{
  "model": "class-conditioned image diffusion model",
  "dataset": "photos of plants and fungi (iNaturalist)",
  "train_examples": 90422,
  "image_size": 48,
  "horizontal_flip": true,
  "conditioning": "class",
  "arch": "dit",
  "objective": "epsilon",
  "cond_dim": 128,
  "targets": ["family"],
  "num_classes": 120,
  "cond_dropout": 0.2,
  "norm": "layernorm",
  "activation": "quick_gelu",
  "head_dim": 48,
  "fused_qkv": false,
  "qk_norm": true,
  "moe": "soft",
  "num_experts": 64,
  "moe_every": 1,
  "expert_mlp_ratio": 1,
  "slots_per_expert": 2,
  "shared_expert": false,
  "patch_size": [4, 4],
  "layers": 8,
  "width": 128,
  "positions": "rope",
  "optimizer": "muon",
  "muon_scale": "spectral",
  "lr": 0.012,
  "momentum": 0.95,
  "nesterov": false,
  "orthogonalizer": "polar_express",
  "adamw_lr_other_params": 0.0015,
  "grad_clip": 0.5,
  "steps": 14800,
  "batch_size": 64,
  "epochs": 10.5,
  "lr_schedule": "cosine_restarts",
  "final_lr_fraction": 0.1,
  "warmup_steps": 1480,
  "weight_decay": 0.05,
  "adamw_weight_decay_other_params": 0.05
}
Rows from block 5 of a small class-conditioned image diffusion model, named by matrix and row number. Rows with one number within an expert belong to one neuron, the router's apart. Each number is 500 + 40 x the weight over its row's rms, rounded and kept within 0 to 999. All counts start at 0. Numbers have three digits each.
Before each expert's rows are labels from the 100 images, of 14976 (inputs lightly noised), where the router gives the expert most weight on average: "top examples" is what is common among them. Only what is clearly more common there than usual is listed. The data: photos of plants and fungi (iNaturalist).
# router: slot weights (model.blocks.5.mlp.router.weight, 128x128, trained with AdamW), inputs 0-127
# up: expert up (model.blocks.5.mlp.up, 64x128x128), inputs 0-127
# down: expert down (model.blocks.5.mlp.down, 64x128x128, transposed), outputs 0-127

# expert 0
top examples: class Liliopsida
router.0:438463518590527443483559473518534592468470498417506480487482467560591532455500482530533493502524473489540541486532524453396433454535508468471564483501519554443522489442560509467510454500495478544507493510536604475475493461480524496543518535514491502508481591563497528560459486470503545542507501474509577457484492503521466521531522525509500517466452528571406523533468442520428432498480
router.1:527483462497474531469523553557438501453470519489503449531463596557445537514466530484501481467536541580493509449533511511518456562482435526515465403548462468454466528511521489502516573489523410486504511422502483486457576639480436514486535561566532551518456485537521507506516517436489531516523545485511450433438522472502470464430505515499483504503525454506533467453484523428550514490497
up.0:521440528531497445491427492495510475506442533472491542515544509479460447418473453499452517450519472506551514460474497507492429491520589485432501495532514508556555493538433508528451485407510547455489506488526506511510514590525474478522470526570521514503562512518554525507573515522596525530527498455491494525500552555456489521518502421519551488456467490565510502608469488504634535534472
down.0:529560505553487469517436508501525571529532524515505515480538423425420491453548468465601466434526579425489458510480551470474531479511490506511506507499514525507493497571472407518508535484542577473502532495537505509483504482600441448494426496461452501476461512493544526463534490529535431507470457499486458446489516513487521574542498468509415499450502515551518526619535524543528526505535
up.1:552506517456452521458529448479462517557417479513486492476453526533479521483488521478416514523575492441521446540448472449563481525517465572477508526550506479480454528591527532510557507486513487408449455523488455494476546480512542494442545542492487613519466491446545514433520507438607496494511559503530474493507496487485530489456480482453451441402464544509493469559495514442547451510501
down.1:519464524471423502516522481554482451518547391478494459525482451504445511480539474498594485534521440463533528533503549498570453488483509430491564577549520535508462529567442592460503463485529556495544507491489441491493575501525486514442473488491404491528506485489457463492477524456523530456500561529484496442568522460544463564444549455418525519490548558469477505527559536479521531505524
up.2:447496568525488509425482474572511479560489482471387522492508494482476526500494477418544548589497491460511478521448485412497474475502477455494473462542464503523418580530451531521563483529437495510437514478529475513504503474522452503485440542413488512466469471508521453483517498490533427451556476531523537541511498432493480451483410481520540476535541445437595490498442527478457550488466
down.2:442435516475486479527488517579516487555550523534430441466481466543539477506474526518376492518486500504492506495510395435505560468517556505455556499598466487489506509460459561484467472518460433487463492557465509490521521482471510518467472497523514522425534448525497471426537444472525498494332477486501516445537434488480478484510506515529510492553484468510510537498506503539492507426571
up.3:565524538509558536543473454551523461506488488428531597559533500462486508510492522475592475503521521544530589540528479448485495543489502475492463495484463484486545462467519436536512508496516528530596490549509458529550469523554502481536527508523442473512520542531555479535532561510432608538447524493466604486523482485557543459460483443513439496548544512489530477463418485408500529518479
down.3:515498439535493492511489470545497483455515499616509441481469443547480485542525601504520530585512557520475483481418486409459472450511449534533536491452440492540560497498469479518549606454492532542446494546530495499501471531496502471519518522466398482477504526469512516491550519505443491566491545451517487466470532485510568494463491473536477518538471487470465506510523461361452483457553
up.4:549527540447499482490479495488432407563558553543519507482501494480532434571459551530434489522491485492533543555466479424442517490498531520481534560490521524426483473535532408449508455489505499533465505463529407538511526457431539503500486475533405452540480403478473518486527495560494438482488445526462478545483492538457513487567515525422532517512493528483514462573575539516547493506467
down.4:523581466488431485442489516499529478499456525460457555471484453490513501507534542520489509510473488512481517532490526436363515475506490560569398514466485455531457504521518505445475534501513514628478512578566434517560495497480455517543435549436366546554471534523456551500539511477496483490489510493500493493500466484544512553562499483441569516460502515518505503519433486505473525496495
up.5:443587521461462575523510521509505531479528493489489519538583525575455493500451472477475595530466582517490564517463525535552498465505465422497497440496538506495449482519513587487541411486526461509514463486511504488490502573529500413483446483502473552518498490460418486473557526464524513488554536522479416502544505419512470491494504486498455500422525484534473497401398513515510539515520
down.5:511519514504484506463488491506452471538503390419486470454601476468522471515533454538520447453514502535486435429462457551532468539473543464454499555639514548486525442510441489487467484524497438483480489521488510494491499493450487527421475498476550537413443512521474526555438486550520526499501520481502578537574496466479500475518570508496515504469475414460575503444498518541506520540446
up.6:504552510533507488496502532516491482434462510479436473505460519547510525473526416488427544484484476507496515546534456455582519483537486414478488510497603398512442424490537541441512441496482453460501501449514533458467532408537503529583474458513558516439506487499501448478463469524474441525533434529507607522548539462490523470475490486540523410444524506505534534473505511458567499528525
down.6:470490509430526571537499545462506498513511528486486534482540494519442504474471477498525512435500469538473531573500538397534503531438568568450575458533478513536501473507507514471480478498496541583456543491507470462501499447527508545472510445451587525464509486513493469428451581478448464455466462504508369561474472473511490504497475507555582514542481500467497562451573517599521507516497
up.7:483480508440448495443534526431515494467507466510389519483436442491494524438464487518535464515453487448497493487484516429484495507484436531408463521504524513588482461479511476446421462509466469453414517518515461562471541569478518556587486512506461504499499463523532518547556475503525465505490535511447544524506506554463506500513517515526617431549487553450505501549554505503502486455396
down.7:461538465534465467456473480481568529491381561460378502483453489474452551501504472472484493470473447509454553530482509470442525471459576519557521443527476488457468436504488446535523507523509442486537553485485520430502498593512534475554487501457470496495493504521521543525541509456456497467439451516489500501425461532504537547511528498524584560515567539560529462522468499556489531471598
up.8:494567519537534504513479509497536441499457521473497650471488456514538501496539495418517521499542580523491533502479555510457520465487477504531531507439504523545494473517504452542552496503516496537526485514517460427492586505507472493495505498529480538436517534554533483566482516475474430507500488498479578433441476506529410483472523461519427584525525492554534471475462438363531479554459
down.8:525511524501528466513467484464507531505510509519505452501532478489550470488539454533487520551450396483447484512499449533548501497543520575488482518413455546463502500538494514482456544532504454463458476523513474483505513546524541477521452483516483451508476549456495473442495482547469496492498495452528405570592523500498558484503636503550414424607492471568493499546506522391484544510537
up.9:487544533533478529438438513484446570555508452485388459476525537512490497575496532473623489519469497521451530449412490495467504602550486475528464512554486495534431603516539517476473506465523419532505506534553537567476458490474487521502478528482514504529483421431491457523525494512562471477536466505497470514462531469496544468512502467543571562500473474479531538485511505589513526457502
down.9:483524457470522526496498477536532484483479489540410547513509501565483438509464534488407531513506495501546449483505499407438565487514485470450552495553507484472533585439542453517459453519496400486548503508535561497477488511455503492522477588441568530519502438455505515491553536569509554482421529526537587433456453518498487472519447486468454440505502450543464500464487457550489502458549
up.10:485552507509474566514434564478518494471476497504525470481505568509525511534492500522584514465546427513462555465478609565529513592462493483530479471559467534542513489518531487512544480513487542489547517554466518465420458619548538562492502546476515575513528519444512468487484498479503529526548474532531475441441593532498496547509429525528459486538546517488533495401519565516544493471474
down.10:568542504504479529471464502473440450493465461472514537545439501519495481481497480514435500384506497547471543494489454522450465487509528479523578486567488451477538438430594523542498516478524526408511532491574501476516452512526552520484535470460514507544479478384518520494476484539480477516511444513509575504575439491556534441525466502501466550589524479419487493509475531411542509490526

# expert 28
top examples: class Polypodiopsida
router.56:391497509580497506535497565509478544428440446452483512445470534430516574457496457511512544425505515492486493510516453479493495514502499525536527468480518514484529526474503540387528527400544479504478414487427487534482400445513509479490480454463469437513540589466500497497507529464461526523523495482503433509529483533444469553479498498484470492522571484486540465537463552526489464544403
router.57:510392512480538471482495512481416475475513555521523461558524536567535490477514539452486517491479433458555501457487518478463480535533422481481502602521552490548562502536548432546516447517505531466410542514555452507510540546518524511495489503518473499436527455553510480511451518514498514553544545588438530431503463561472497490436472529537544538459472462488485496587488508457487467577559
up.0:515528573507491476480531473551453433565465546508555480538557489499480486597512503477537516514582426536479486487486603596517531489462383515517525470479537467559523444506460539477522474536510415465538497529503474506490474517496382494524446488435483479502498517532499452467475471484550508520450474481524513460429529445478467506548538493470539538544551463540513482486578541548535486506482
down.0:500410518482485485555451550468479503526473520455477547521533497497530518471512544465479575449519488496509486523515554532511436518543467467512477483557498538485499461468510477536474540511502505491517452488497483431536473431475516458546513599517503482559516512529618472543521475555567477568516396484482539475474492501505604540581489501450458568490370469479462457512456470570508502494509
up.1:447464553582521416522480553535538499488525576475486472522515519453488445535514487592509527476480518448512465546547491426504484441412519489439495561513408523558510388488515582561505510506509452537491524489505431527491532483545566463498545476483465498447453551499547506505462540483484516521434501552435568496490485548501499460497532529567491477455449538460488484463526475456509502536547
down.1:419507505511456521520554536538513529565462547534500485455514583563503463524450534516510554483521459478509461577512450394481461517509518541506503491523469439519583525495497554506461497493548471490499453531459481422559500483513474489448490524475479580456505562396498470508485547512516474473463488476454483526543447489486505451401544544533494450552434576447479478595506481452501523489503
up.2:512483468489529468467538492572506470524555512444497449551446553483500509502503522451566491436481471439505541486478563457506440451551485513493451499538441510485517504534469526453536478489490479579528462553511548523535501509538488454471509534561518617484463510473503391591520528454494455500478471517470499573480491445462493437453510524455503548506585564536476456550527554479527570498416
down.2:511469507501446514495425506554462507475512469495472515469394469481498502517443557512491485494466486455529513551500471425488546498514549530455550500593458443531502449474559438528532535512435511498540460394462450517486437449469467481506452481472461529496472426462509490508463565503492464575445523447491502494477497581499484436501470453452547525502493497508393551541531564420508500497550
up.3:478483503486423457468474463588463446468553504512538518513487467461563474451469411518579543500496520460510542511495558424535537573475506459529504448568460442524453495563460538477532551506505478487492553526576465436574512501585476468504512499494570503544476502469498435487484497518565480514405452517474466533547521447479544488540493528545550518570493522516414490477535544459509499485482
down.3:445546559538465521459395479563532530580410531533529535428478552568480493562492512534451452469476434510499505545510526403465455444510532516490470497490485531538496470519477532467496494502507467512512498510486512465549458503534565473508554570490556492589583504506498465450429382550488521480523524470501493427532530504502489516442472476449498495459433481512536460482502441473489511473472
up.4:499573544494598558502525485499520563559609497556537523502484553420524442426568525439517536514521545441426514495536511548478469446437498500478505522476468475518512495455548509527506456495538548491469457471622473528552461481458502487516439492435470482461550512501525551544492480449517521574504489548529484540486500528538417465508414531568475490502488483483523553481508515478499515491466
down.4:496514541464538506523523493431474418587475490494512474429537545434468538491474539493505474504526474434537532443446499518508518540533473500486443494497471428509548509461527410489512593484485479500510539490615372505424519543467523499544551538540434456510502512518507495502486617486526519509488517507449534481552500498459501471474444532465469519470503455422569555459494475483516510471486
up.5:455510516534422547480498481551449536516552484445462453520494517484509466460578525440530464531527460460504539460552481514541508537457551526464496531466522482515442397433460499504459475490412610534475523563474398484459490519516469580548531530555495526506513491539511484495547470470481569502523553437506533543513515457511486417474506447530498502561515475495449523555581515494498485491566
down.5:445468489556421553547511531456471478485494454557433517489499501468444509473477464458471500508545495508477540440474553519548531481467446441504561470519538485487492437471488370467554559486472546430473476531480500489502515455500545495502524526441513488435552515545493499515471475453455478474420526465476368508525506512457510527548532463524561546506396522478556509499450448511507490430516
up.6:464535537512497521540481521450508521447509529522515444536522479486498504503475488540545468555604517577527487486559490446479392518526500480514500472517473458506472560513510501478505524467479466409432526546469479555498485561474537448426440500470596554521478474462514523448411478489509595539469459558460466473428485503427529504550502501497553486477537539487428475448508511508417527456467
down.6:483475481484506441581500537449450437533481455479487554499527435513450433481479457604473530503436512531489520511430485490490524524482539488544460489492533476510433525390474464465503514492511473486534449527458525486460518500519433446422452579536520547518502506506470474509470481553550498529464529479543512506544482533513501430524656481502527445517558558484528539474544496544504534472561
up.7:467436477462519546484539439535454467609468486470502583521508496525488465546464514504556484439503553541487486443529528507470475512497508514427452473485578574493541472540504442477471492499514494462440495549567481487526477489416468457572518442464487507508498497441543523588521488527493398504587478468496535471509468453472459386507462513532553495436520513509521557506510526493500503429524
down.7:462492506499512510466547480528573486514489500509496479480585558458469504557482571509511493508444480481485487565523540556443515486469426449575514513541507521458530510609440520516496507468493435457543502515526502554504449487472500437569424460445505544421538468468551518558485559510458556525527418529470431484504457499494490460503551509548529469453557499541441527592497493518419531504474
up.8:490494504536529490455481517484491497463485528535514515497536437552444500507435547469518442540476493540544485559474595553515535482450441595482519491456480493512517466455511460431555459509509420576538526491545539503493490404482485560507510530451529492559436487485465470515571452542441517457519474421508602439498528492508501578481482517559551577528463533573511559511495487524509515492498
down.8:472566539483552453566554482463466563483506499483459511583467472483485503440475517483455571508466414506535549472557509549582486468483452430479428499461491584517549482463471535475490536445505457464484535512431477464570501454488534556510447466465552466500512511469534519449516569521495512543504529429445566528524497544487494530548482588466566539446523526484449499562515525493544463510520
up.9:529568498459474487496513523499502519500534486542556548488460518452481499509416474490558462439540542568486495487546522479520534494442520462521462447513542504485455509500547406437459455505565559572533424441533497562544556492474468445576485405520521462529496538546483531468471473489466476456448475458493524545544461457501592484537495585539477449519539502483534454510579540516517507442507
down.9:560424474427494514457476536525567502479526493510506537561486548526485528552496437520434504460462437491480516531444524460459500523538431516461433541525466502522456570487469437467505488382459529475516495501575502482468497483465565481476518467534527464499480401491520490462483493544494457546519488505542492480480540382516496530529525545501474511483446605468437528507473521520479399468471
up.10:453463544522478523504442464442494482538480491466477539575495475518544433507489485510502462445487519560558510532589500431439502523512521508448558492540492489567605460554496558551495513474504506520437512555479479516502550507559467452458541533525518517514500517511446456539529474486467570509522448458544589470546501478591449525463512487531507425479469448464446528498526446417420451484502
down.10:420507476520430460461516555557430477488510517503490520492528576557549487546479533459502537482543507532530487468492425531454415484465455465567421478481486420520480447556532528450527563437469442475489477467495558431508503466537513454529498541434555487486537501467476522552480449511507477485489499555456442519433458478474508494465573515445507463509537515513481491449575497412444468556508

# expert 55
top examples: class Liliopsida
router.110:484473516514440587479465525553423511454507584530501468477464541491439513486536499547490474520528471489484505491497529479533468484439486583499470474491551429483447463495469440425518586460482467455539548482516455514486515557526482513573473526602510496534494464480552478485520522519551504498519573527521429477471459465476448477479503481470501536542543493549459527456518457394584462491600
router.111:438573497586492445430509562461453548507531536469488460495486476527524476524495515560461494550513442566450464527567495478426501502526499443495426485529440515522532454590499578542474493520496517465466469449474499543472455536485479524493518466459516551504527504503527498457508487564442458500485527473527548481472554468529532512585526460577525539541530469553491558465449546551525443436414
up.0:456415552522505498557575516487490526470419462383498555440494493571495528458463535561521502451474589469470439509537485490557531515507500470523489570491518493493519609496483538490481466482439493423471513487524473514452504513483532482521513458435505423522497505449427475472520482556517550473433424476480428535505530534507511504537561532425530528463496504463508465500455476528466443533512
down.0:477502470543541512489439446534489533435449554486432529556479513485460471561495527466471500475485500530480548556429481450511489385428513463541557551530492479459524545489515578504515499493592478482520511514550472472499487532429495522466517474445479505527559567528517453447492506521563546415543458508507462449503488449523447508570511529455536515507501476579482464467571433507561467507438
up.1:507440515548515481555521438411514450434520494542517496478503520544427494532440527522462508543549526536544569518487534503511516531417575539497477505460563447488491493466463604429535500451582536503515525474486528434495510514560463552579460532533502502459476530541491570538509443487463505478523525527510516513503519475458473555510466509452617526506469516447433460510423475506539498544513
down.1:518530506523538533418531442526511499511513476411505507530496505507467488486493501441505580566465449530520427501527476529585502468441481481476491559540511559501380455473514545502460510479502472543475587449528526503512539503546510598467540521485454485530553500537504495557483561439470506537565534523521499529523520453551450471477570486454548477517523509416543508549584519491549489573489
up.2:515477477501451479521485533488429486494485446544561565522595561489555537577489457508506522501611516516529495552491541524511537459505528455466506513466518511459544489503446537409506518527528473526524451516554521522521570493532486499522489509507531445538431512523398556441489454487556450528541557534497522510478455476456492554475538563548512446559591444480558548557526470548494516539490
down.2:545526518448465471503518563462472533535522484515585572514478499459515440531502441520538561457406462512492455547544479501452460460497535517551473523491486470564489513498547560419542502542444447553503488513535497490448562510500521461544496502410512431489478471502463460449493443435531533532486489494504458449497538450504545504439446536498498477550497468440510504588491591517506578456564
up.3:488516497551462560465508527443515570499471599421477469525550541466532564590478455514490503544508500516499548529397526497446503570534495445501518500474474508452507481451490492513569478480472449480460495452482520521479489503482514466485462499510555512493530506464513419389533482483505556502517575496487526419490444558470504525501472445558497588519459462485551450527409491513522500580524
down.3:467461517498468455543544506379524408510571598529558486465579516517599453521509442502458477507454449487488511548573489496474458501531546563525502486467456491483507514454481548481435516562520492490570469542472525523534511495468524571435501483501515544458397514412541550451493458489442474465463513491532534458483505470489501554531464496582515500506553493470500490513537486537521515496480
up.4:457571537423428483518546467459496502477486465524464490465494530517464475582477481523533450526456522510498547517506487486444523446437535463521471510495520487471504484491458502538530450403447537536509448559579538547502484536481515480546487496517472462460412609512481518560457511472520540593470464473559466513556437514481467486463544465573570496506487572526499529478461594499523491450537
down.4:522508510453442533503506418489497476513545498511429526486496500559445494496488464504493505458532492492500434493473515538523430553469467511405529424549480547469472509474505540543491558441530467520475489408570565449526457443480493551493466502422550472402573497485511480582453493482502473612524524543467535480462510503567510452455508491484519511462463472451467487512514417555467489544464
up.5:497501534522525544532533496495476597481503504477590433525502539420496535600545456513607428500487429464522507513479483448540422466458508433496569559487476513458414543506463459445549454478528490456500515536510539494541519528530520479564448501455504507496518503491471523448457520516490473421526580497462464546535439557469493540504515515526514479500564540487494498441489526474483588507483
down.5:489507454443488526504493446552492447547499465505550546530478495581537497529409477495400593601462534460479531541508499492524527438476492553496466508552528486589443516461502502480564506452451514468504467423497530507452485526525504512532514480524526474457444500506475482497471423486442564492454578468492490456501442467513498447457465526528565567536441505469556540504527543441461554481481
up.6:461523487443548608517489514539474535476455560498542571477440534524461499461500522460542530518490470512522469551550495460503470513459564565536547432437522455476465460521463505484499585455519528467578489476494531487518479469492434492560508418521471497467575545502607499491483481520462461487485576529509482486478498452584446491496509510487578483487486498476557470470467492398510537570466
down.6:469494521537504513472455487559496415496523545513524430523475476469482487491487545528445473543527410473502479517528446496553528500515472449462488454436525581506448410513528573440468406412497555430420501556444520497493486502476540449550468476504478474500505468459546501494539486525409534567569534463487503438540484473561546545547539521445532493533523494467537507517497551443482518517503
up.7:487464486522472521491568501519546561474495563424566522472474584564515499484477476507522533444494502506501543499552469501508525527589432479553505548520442480490483470490444592480566456507525488449562462455555437500566514487521520463446570423473507443526559483505415443535550497526449480552469413592485485513509489504494529550517450507460525521499453497496497509476429460533496471471476
down.7:385507539494508526524539485487475528433463514487538528593553421423543433534474514480488460496518501559464455515471582524521536503466544506523491530555461514484541453427493523469501472479568529492492451539585458478476478473464548523491527437513493495446481504556459468438524451536485548527545540483524442489513498487461555572542560527465562517456507455493558507487599464491556495480466
up.8:461508515517572449478493499445524499508447493456492496589428490484469455513509512515527501462494560523505494539459475550534494402521498487419527477472534519443498462464493488500608444565473449577497601488456504464531524513493504527490463505528500598553454529507425523573473486498512511437485472455507533492567511480492492472488515499566474546409459544526503482414505491524518582463454
down.8:509536527482470493477513496466504510590533471501494464466540535541417580529483530462527520502453473506500467614472506475528508568502534475565559525509477462496532539526439438484465527524521540519537506470462566531532496509508476536500496482581551584492469481539463530514491487555494491502564461543501510495431522530428575540462490518465558448454575489453580556515390510481469553542540
up.9:497506537479458495516456543471552502500476484482498507463570519417499556569553573530557515484481430516531576548477394466548466457459535458573566481539533535515506460422520547529595513504467486507499533539534478446454479513549516530509492540521551518527532438505549524535487486480481462471513532535446554525514506496449544564523442459482564482483510519542452591480521438499475448552468
down.9:501440556480540533467452547473522473499548408525539533578420471598529525549435484503489469526539531497475436487505534501552514541516465451466436489553477457491497489438493501473483546514460489505522499453499537567500492521491518544478479532464476549521422568471495502558417452389464463553499514529586476517419457493515490459450482493454540523463470532473512533527498538480503428529553
up.10:509527428426503562470492536521513469450546469505495503551471539493477461458503479494499521525524483481504452525504500525523481475520524504535554444520526498442461492476552431554502433551547521544426555437475471488471490495507521403448519612511518559432444482492415520587522508491495532408477539484462504545513469545530437497472458483522536476441473543478494493520528508539364458502494
down.10:514521571538458503533492581477467533519482484574458423442458419507504493472477493521539560518406496439567536557456532494529491505543488460485477430545511454548482558475553455485561519557455455500501557580472488535547509514536471445508517509545516507579539485563467460548526535456471451438516520505444523502440610534466522525528493426502478487443463463514522536474505526510504509501493

# expert 54
top examples: class Liliopsida
router.108:464515466481485420444491472477511480472518465463475457463539464547557498453504470431470424571506514473429556522440443479452536503567496408445557488418488460470526486539492480458505411508482457485482477445487491477455448511448501445542494492491483477467524414570477496510528575518486502506510481536459600483452478499500463475444513499520436491455490524553459487508438480551415499452466
router.109:502526473469571440523541439451540522524455484490532515516509484531475504500523537509521547525475483542483443484500400568542493481505491461511476495491428434556457487499448543495506430470519524550503507387451490516521491464433508452470466482469521498482494511448429443478430577469419485479455461505537539557501501503513501551481433481468476530438478501522552452546481477457437567612450
up.0:514546441553495457544447575529459461471485588511486511492559509572490554505422449480507479514414525486541550522486520468487485493433505490495484531464557529460475501584532550519494478519498540555505535485482493461503575498533539521422476495498542504506469488488511453508460522513500538445525560531536377565482427477463441579467480575537519499465536507531513524468548438541470501580478
down.0:490541486469507484476490539566518530512502519473490564535565484513493466489467419480520453478587493544526557537538417473527467522499487467529494541511486540512520423485463443505566490472564526512500511578565475524489481426487529533512453463504497531535590479454554470502532496473506472459496502483487594475564466473431515540505535572371601441526524471527504566550512539488488488463510
up.1:529471548524545537519481435530507517439528512465463538474540488517520497566476547482577444447504551547542480454474482532426524535530573482443518557511453473481496495562583455547478519518517527548480554473462492519533504583562403580477577533492558522535518525512524522489457471492474502528418549480452443472493491558503499504521472532535522527474500508523501382472581489469440494515518
down.1:496514445501429464492503494528444481553406421504500516515481500493488485533504541512510487470489515475483463513529451573501434498487497459501489508533550516519490509492419434470592457492499401562551509518516479508486474477490526495533557526484495494571506511481556535437472448524478513409573535506497625572523455506506588418505423485463575504486432545484509482495458525460516522469500
up.2:547534498565483555516529549491486503560497402549511501427451536574503532529479639478488513536485450492553523554486474468566479541473496574468536529461475459516506479527515486550442451544419519445566527499478534481481505453518513583527506539510557506539417463454538548457524466498485447452515449485558506434548473519492472491520562535472550452519486535490455483469512478559473498521500
down.2:528511442471498535505536450472505465466515475548485550486451527507563569442484485530460514426466478521507515516511516509521526527501507475456495495496475469508500371463464470462514496573442471573460491570542433590486520502541466515496501524504510409545607503497502509548505437473463435527508512483535455435528477518496472518557479473554542526586462449450419543552501529433454469519475
up.3:544439470557498478525426523541420496534498533486556505519538460457468422487594448566506534458489522564500490557504553500539478504464450512564537512530490502500486509483536531437507513487494478491506546479482476532521482559508478489484507498501504587441497572478454465528452496573424534408474470478588405551499525430535492486415512525431552532470535507521550464522504528493522555512543
down.3:547483497621470466516550464532502483427530524605589486481447451560524508451484574442410413466483504569522520523495492583546519558442523503488424529536442470514451463453554517499482494452506509440542495501451523461489471549512493458520575493454532504550519494462465501450482504509439451467524496462482533536539546505496536487473487535437512479490461482496470528452479524469452471532518
up.4:517496543501536510482570472557497466547457521514572527537456508489553462494542588474439499483437438445468499529466479476517449464477550446531526557474475475552487512457481519494505522531513471498508563460470464449532524460494492484556568542545461518433476528619584499430503419452492479501504449483557546447471535540497502534470483524484455426503575498429515516512503488450583479521544
down.4:515486486512432501551468514467492493485464525511581489513506536531537450448505566484513558565504541467506499550494523407416528481575446543504529478442495503500509548503436581545507531549505522529524486462484527479535474520433449446477471509524465440465491400572541513532476439528504488537473449499546376447545516527544562453500441487496424532492443520507537498545478519481489530487446
up.5:471483432550454425523538479496500488468477518426596515458455549521552502469491544584506480488455445504511530515516562539477441516529538502518493541414577536494501535482457532501540466492537436450566443588484519498502459482509433532536456569511534553567515469493483491447509493554556480514428491481440514458552488492557547532487521504477438544464573562541496508528460530491508543545466
down.5:525530483516457485426495488548473484487454505540559477499465469490602552522557502525448472580487540484456456529486492422512556516554544487510451530538498514522556503450475561492527577424466461443511471408546518530460491488560540522510520540495490538506473506461498580490558603538476463504530527574551480481500497498486482465471456486404456470450515554551513500564480545429506508510473
up.6:532533485548539468447544607524393480519509527463518506526470585515546397491449559541498502461416494518468553476404569536458507491539462563521464531535489493432524434495556535499514467483502482516488552460531472518528485544486584505530464487526462484467521486567493527492440483530464502483498524530459546519474525506525505476481614515492527507524493537515471538523500530505594482490577
down.6:493520414470445488526494496556548494491508557467496605529501527500507462513472504484511445498551491512489458581470483441481505518530457513590471547495500504535537465470455415505423564475504533458461553523491497468495479494504603520489503472450575461532492442439507561434510537521547525570487564487443534452579460496460440489560535539471516549511510435490488538516467547524571506457520
up.7:541577456522507491574589436533419484498497561504515467485514562489514473512576536524488509471466486559454465548599434549591507476452452598520481586522475485531450490461497560461528498481482497470550536542485439540468510515506487527447503479502478505478475465473516496503492495462501548436475481503489509542502529495509460463482458490520445538431471469529553500422484424465470576568472
down.7:526394511502521528470503477456515526537508468523607435485553496611490548502491562474470431505474510524489590501456473503536564474456498499481547545410470523446455531468567501514496544515492487549518504472493499498477537519463524471486481512490502502534464505528475478411448540457447484517560405498447473542547488423470488543477470555491474434447471485569480497529515508554444544560508
up.8:475508471499501488519526462467471584518534545450479490489492448485460488469476483468465468468504561505474482553516554459471475478538514630526443510512537527505553524459492411462418535453518471455450453491573538528505529458453505548524456391542442515452444479439580540516541526525485532547472529514492512494485506549491466434485541450473462509528405554457464482512496482416539494466506
down.8:528507537491474457529507500434534451512454530511473516528556521502554508495517478493526490487440373455477539535431464501461521525519520481513519531533507476525541561491475461518537651497469488521559504445452492504463530536513437485526554393469474491417475500598594452504516569477467492515508513472499423483467539479470410524492517500499462512467511503526530512544495522594508505483494
up.9:530442480509480471526527468522517457484578514526485523531535467416537521547495462493537516509622522510564541549496528498491508517526620485483552419481416493540518484489490495520459454480584408564483424555522532508499481521507451504570444488528459531538474532485475510521486500502497509528443483494494549483523496477435537535561462506490442520572529536574474514594558515453487496528533
down.9:562509552476486498458528540515504484509461486526400571461497528518497492460511457504490544499457531441555483488437468449462468470488470534435455576505480579502512501517472507462492443485559434411523442511557490503494522545510484543484540506467499513497474517456511512473522570487580506470509500525502474486590543456495523542518488442555433519482488488536452413594511465371529493553460
up.10:508546474500515538532443437525544520495518494503506501480538500521557486463504557499585469544455489429575476415505514499437452477578568480454473555461502462514482473494528529520546542432606491530494515550449484542585585493519484503535489513518531504495515503529556453460453448486513514588540541427504501576509470580517478525492481570522550496470489526493443584443525503487533479466501
down.10:518511449551416506504514442485472459511445466511522503467475520514462556489507484447483486485524571570532568506535503510440486500511453441530514496444578560478491485427456487466493360431554470554456526433459478489532417470483523465529469502538487481505530489505516465547491484530502513492498464491503533518508438425500570499540473467480505575461429508549497509519548498401591533500512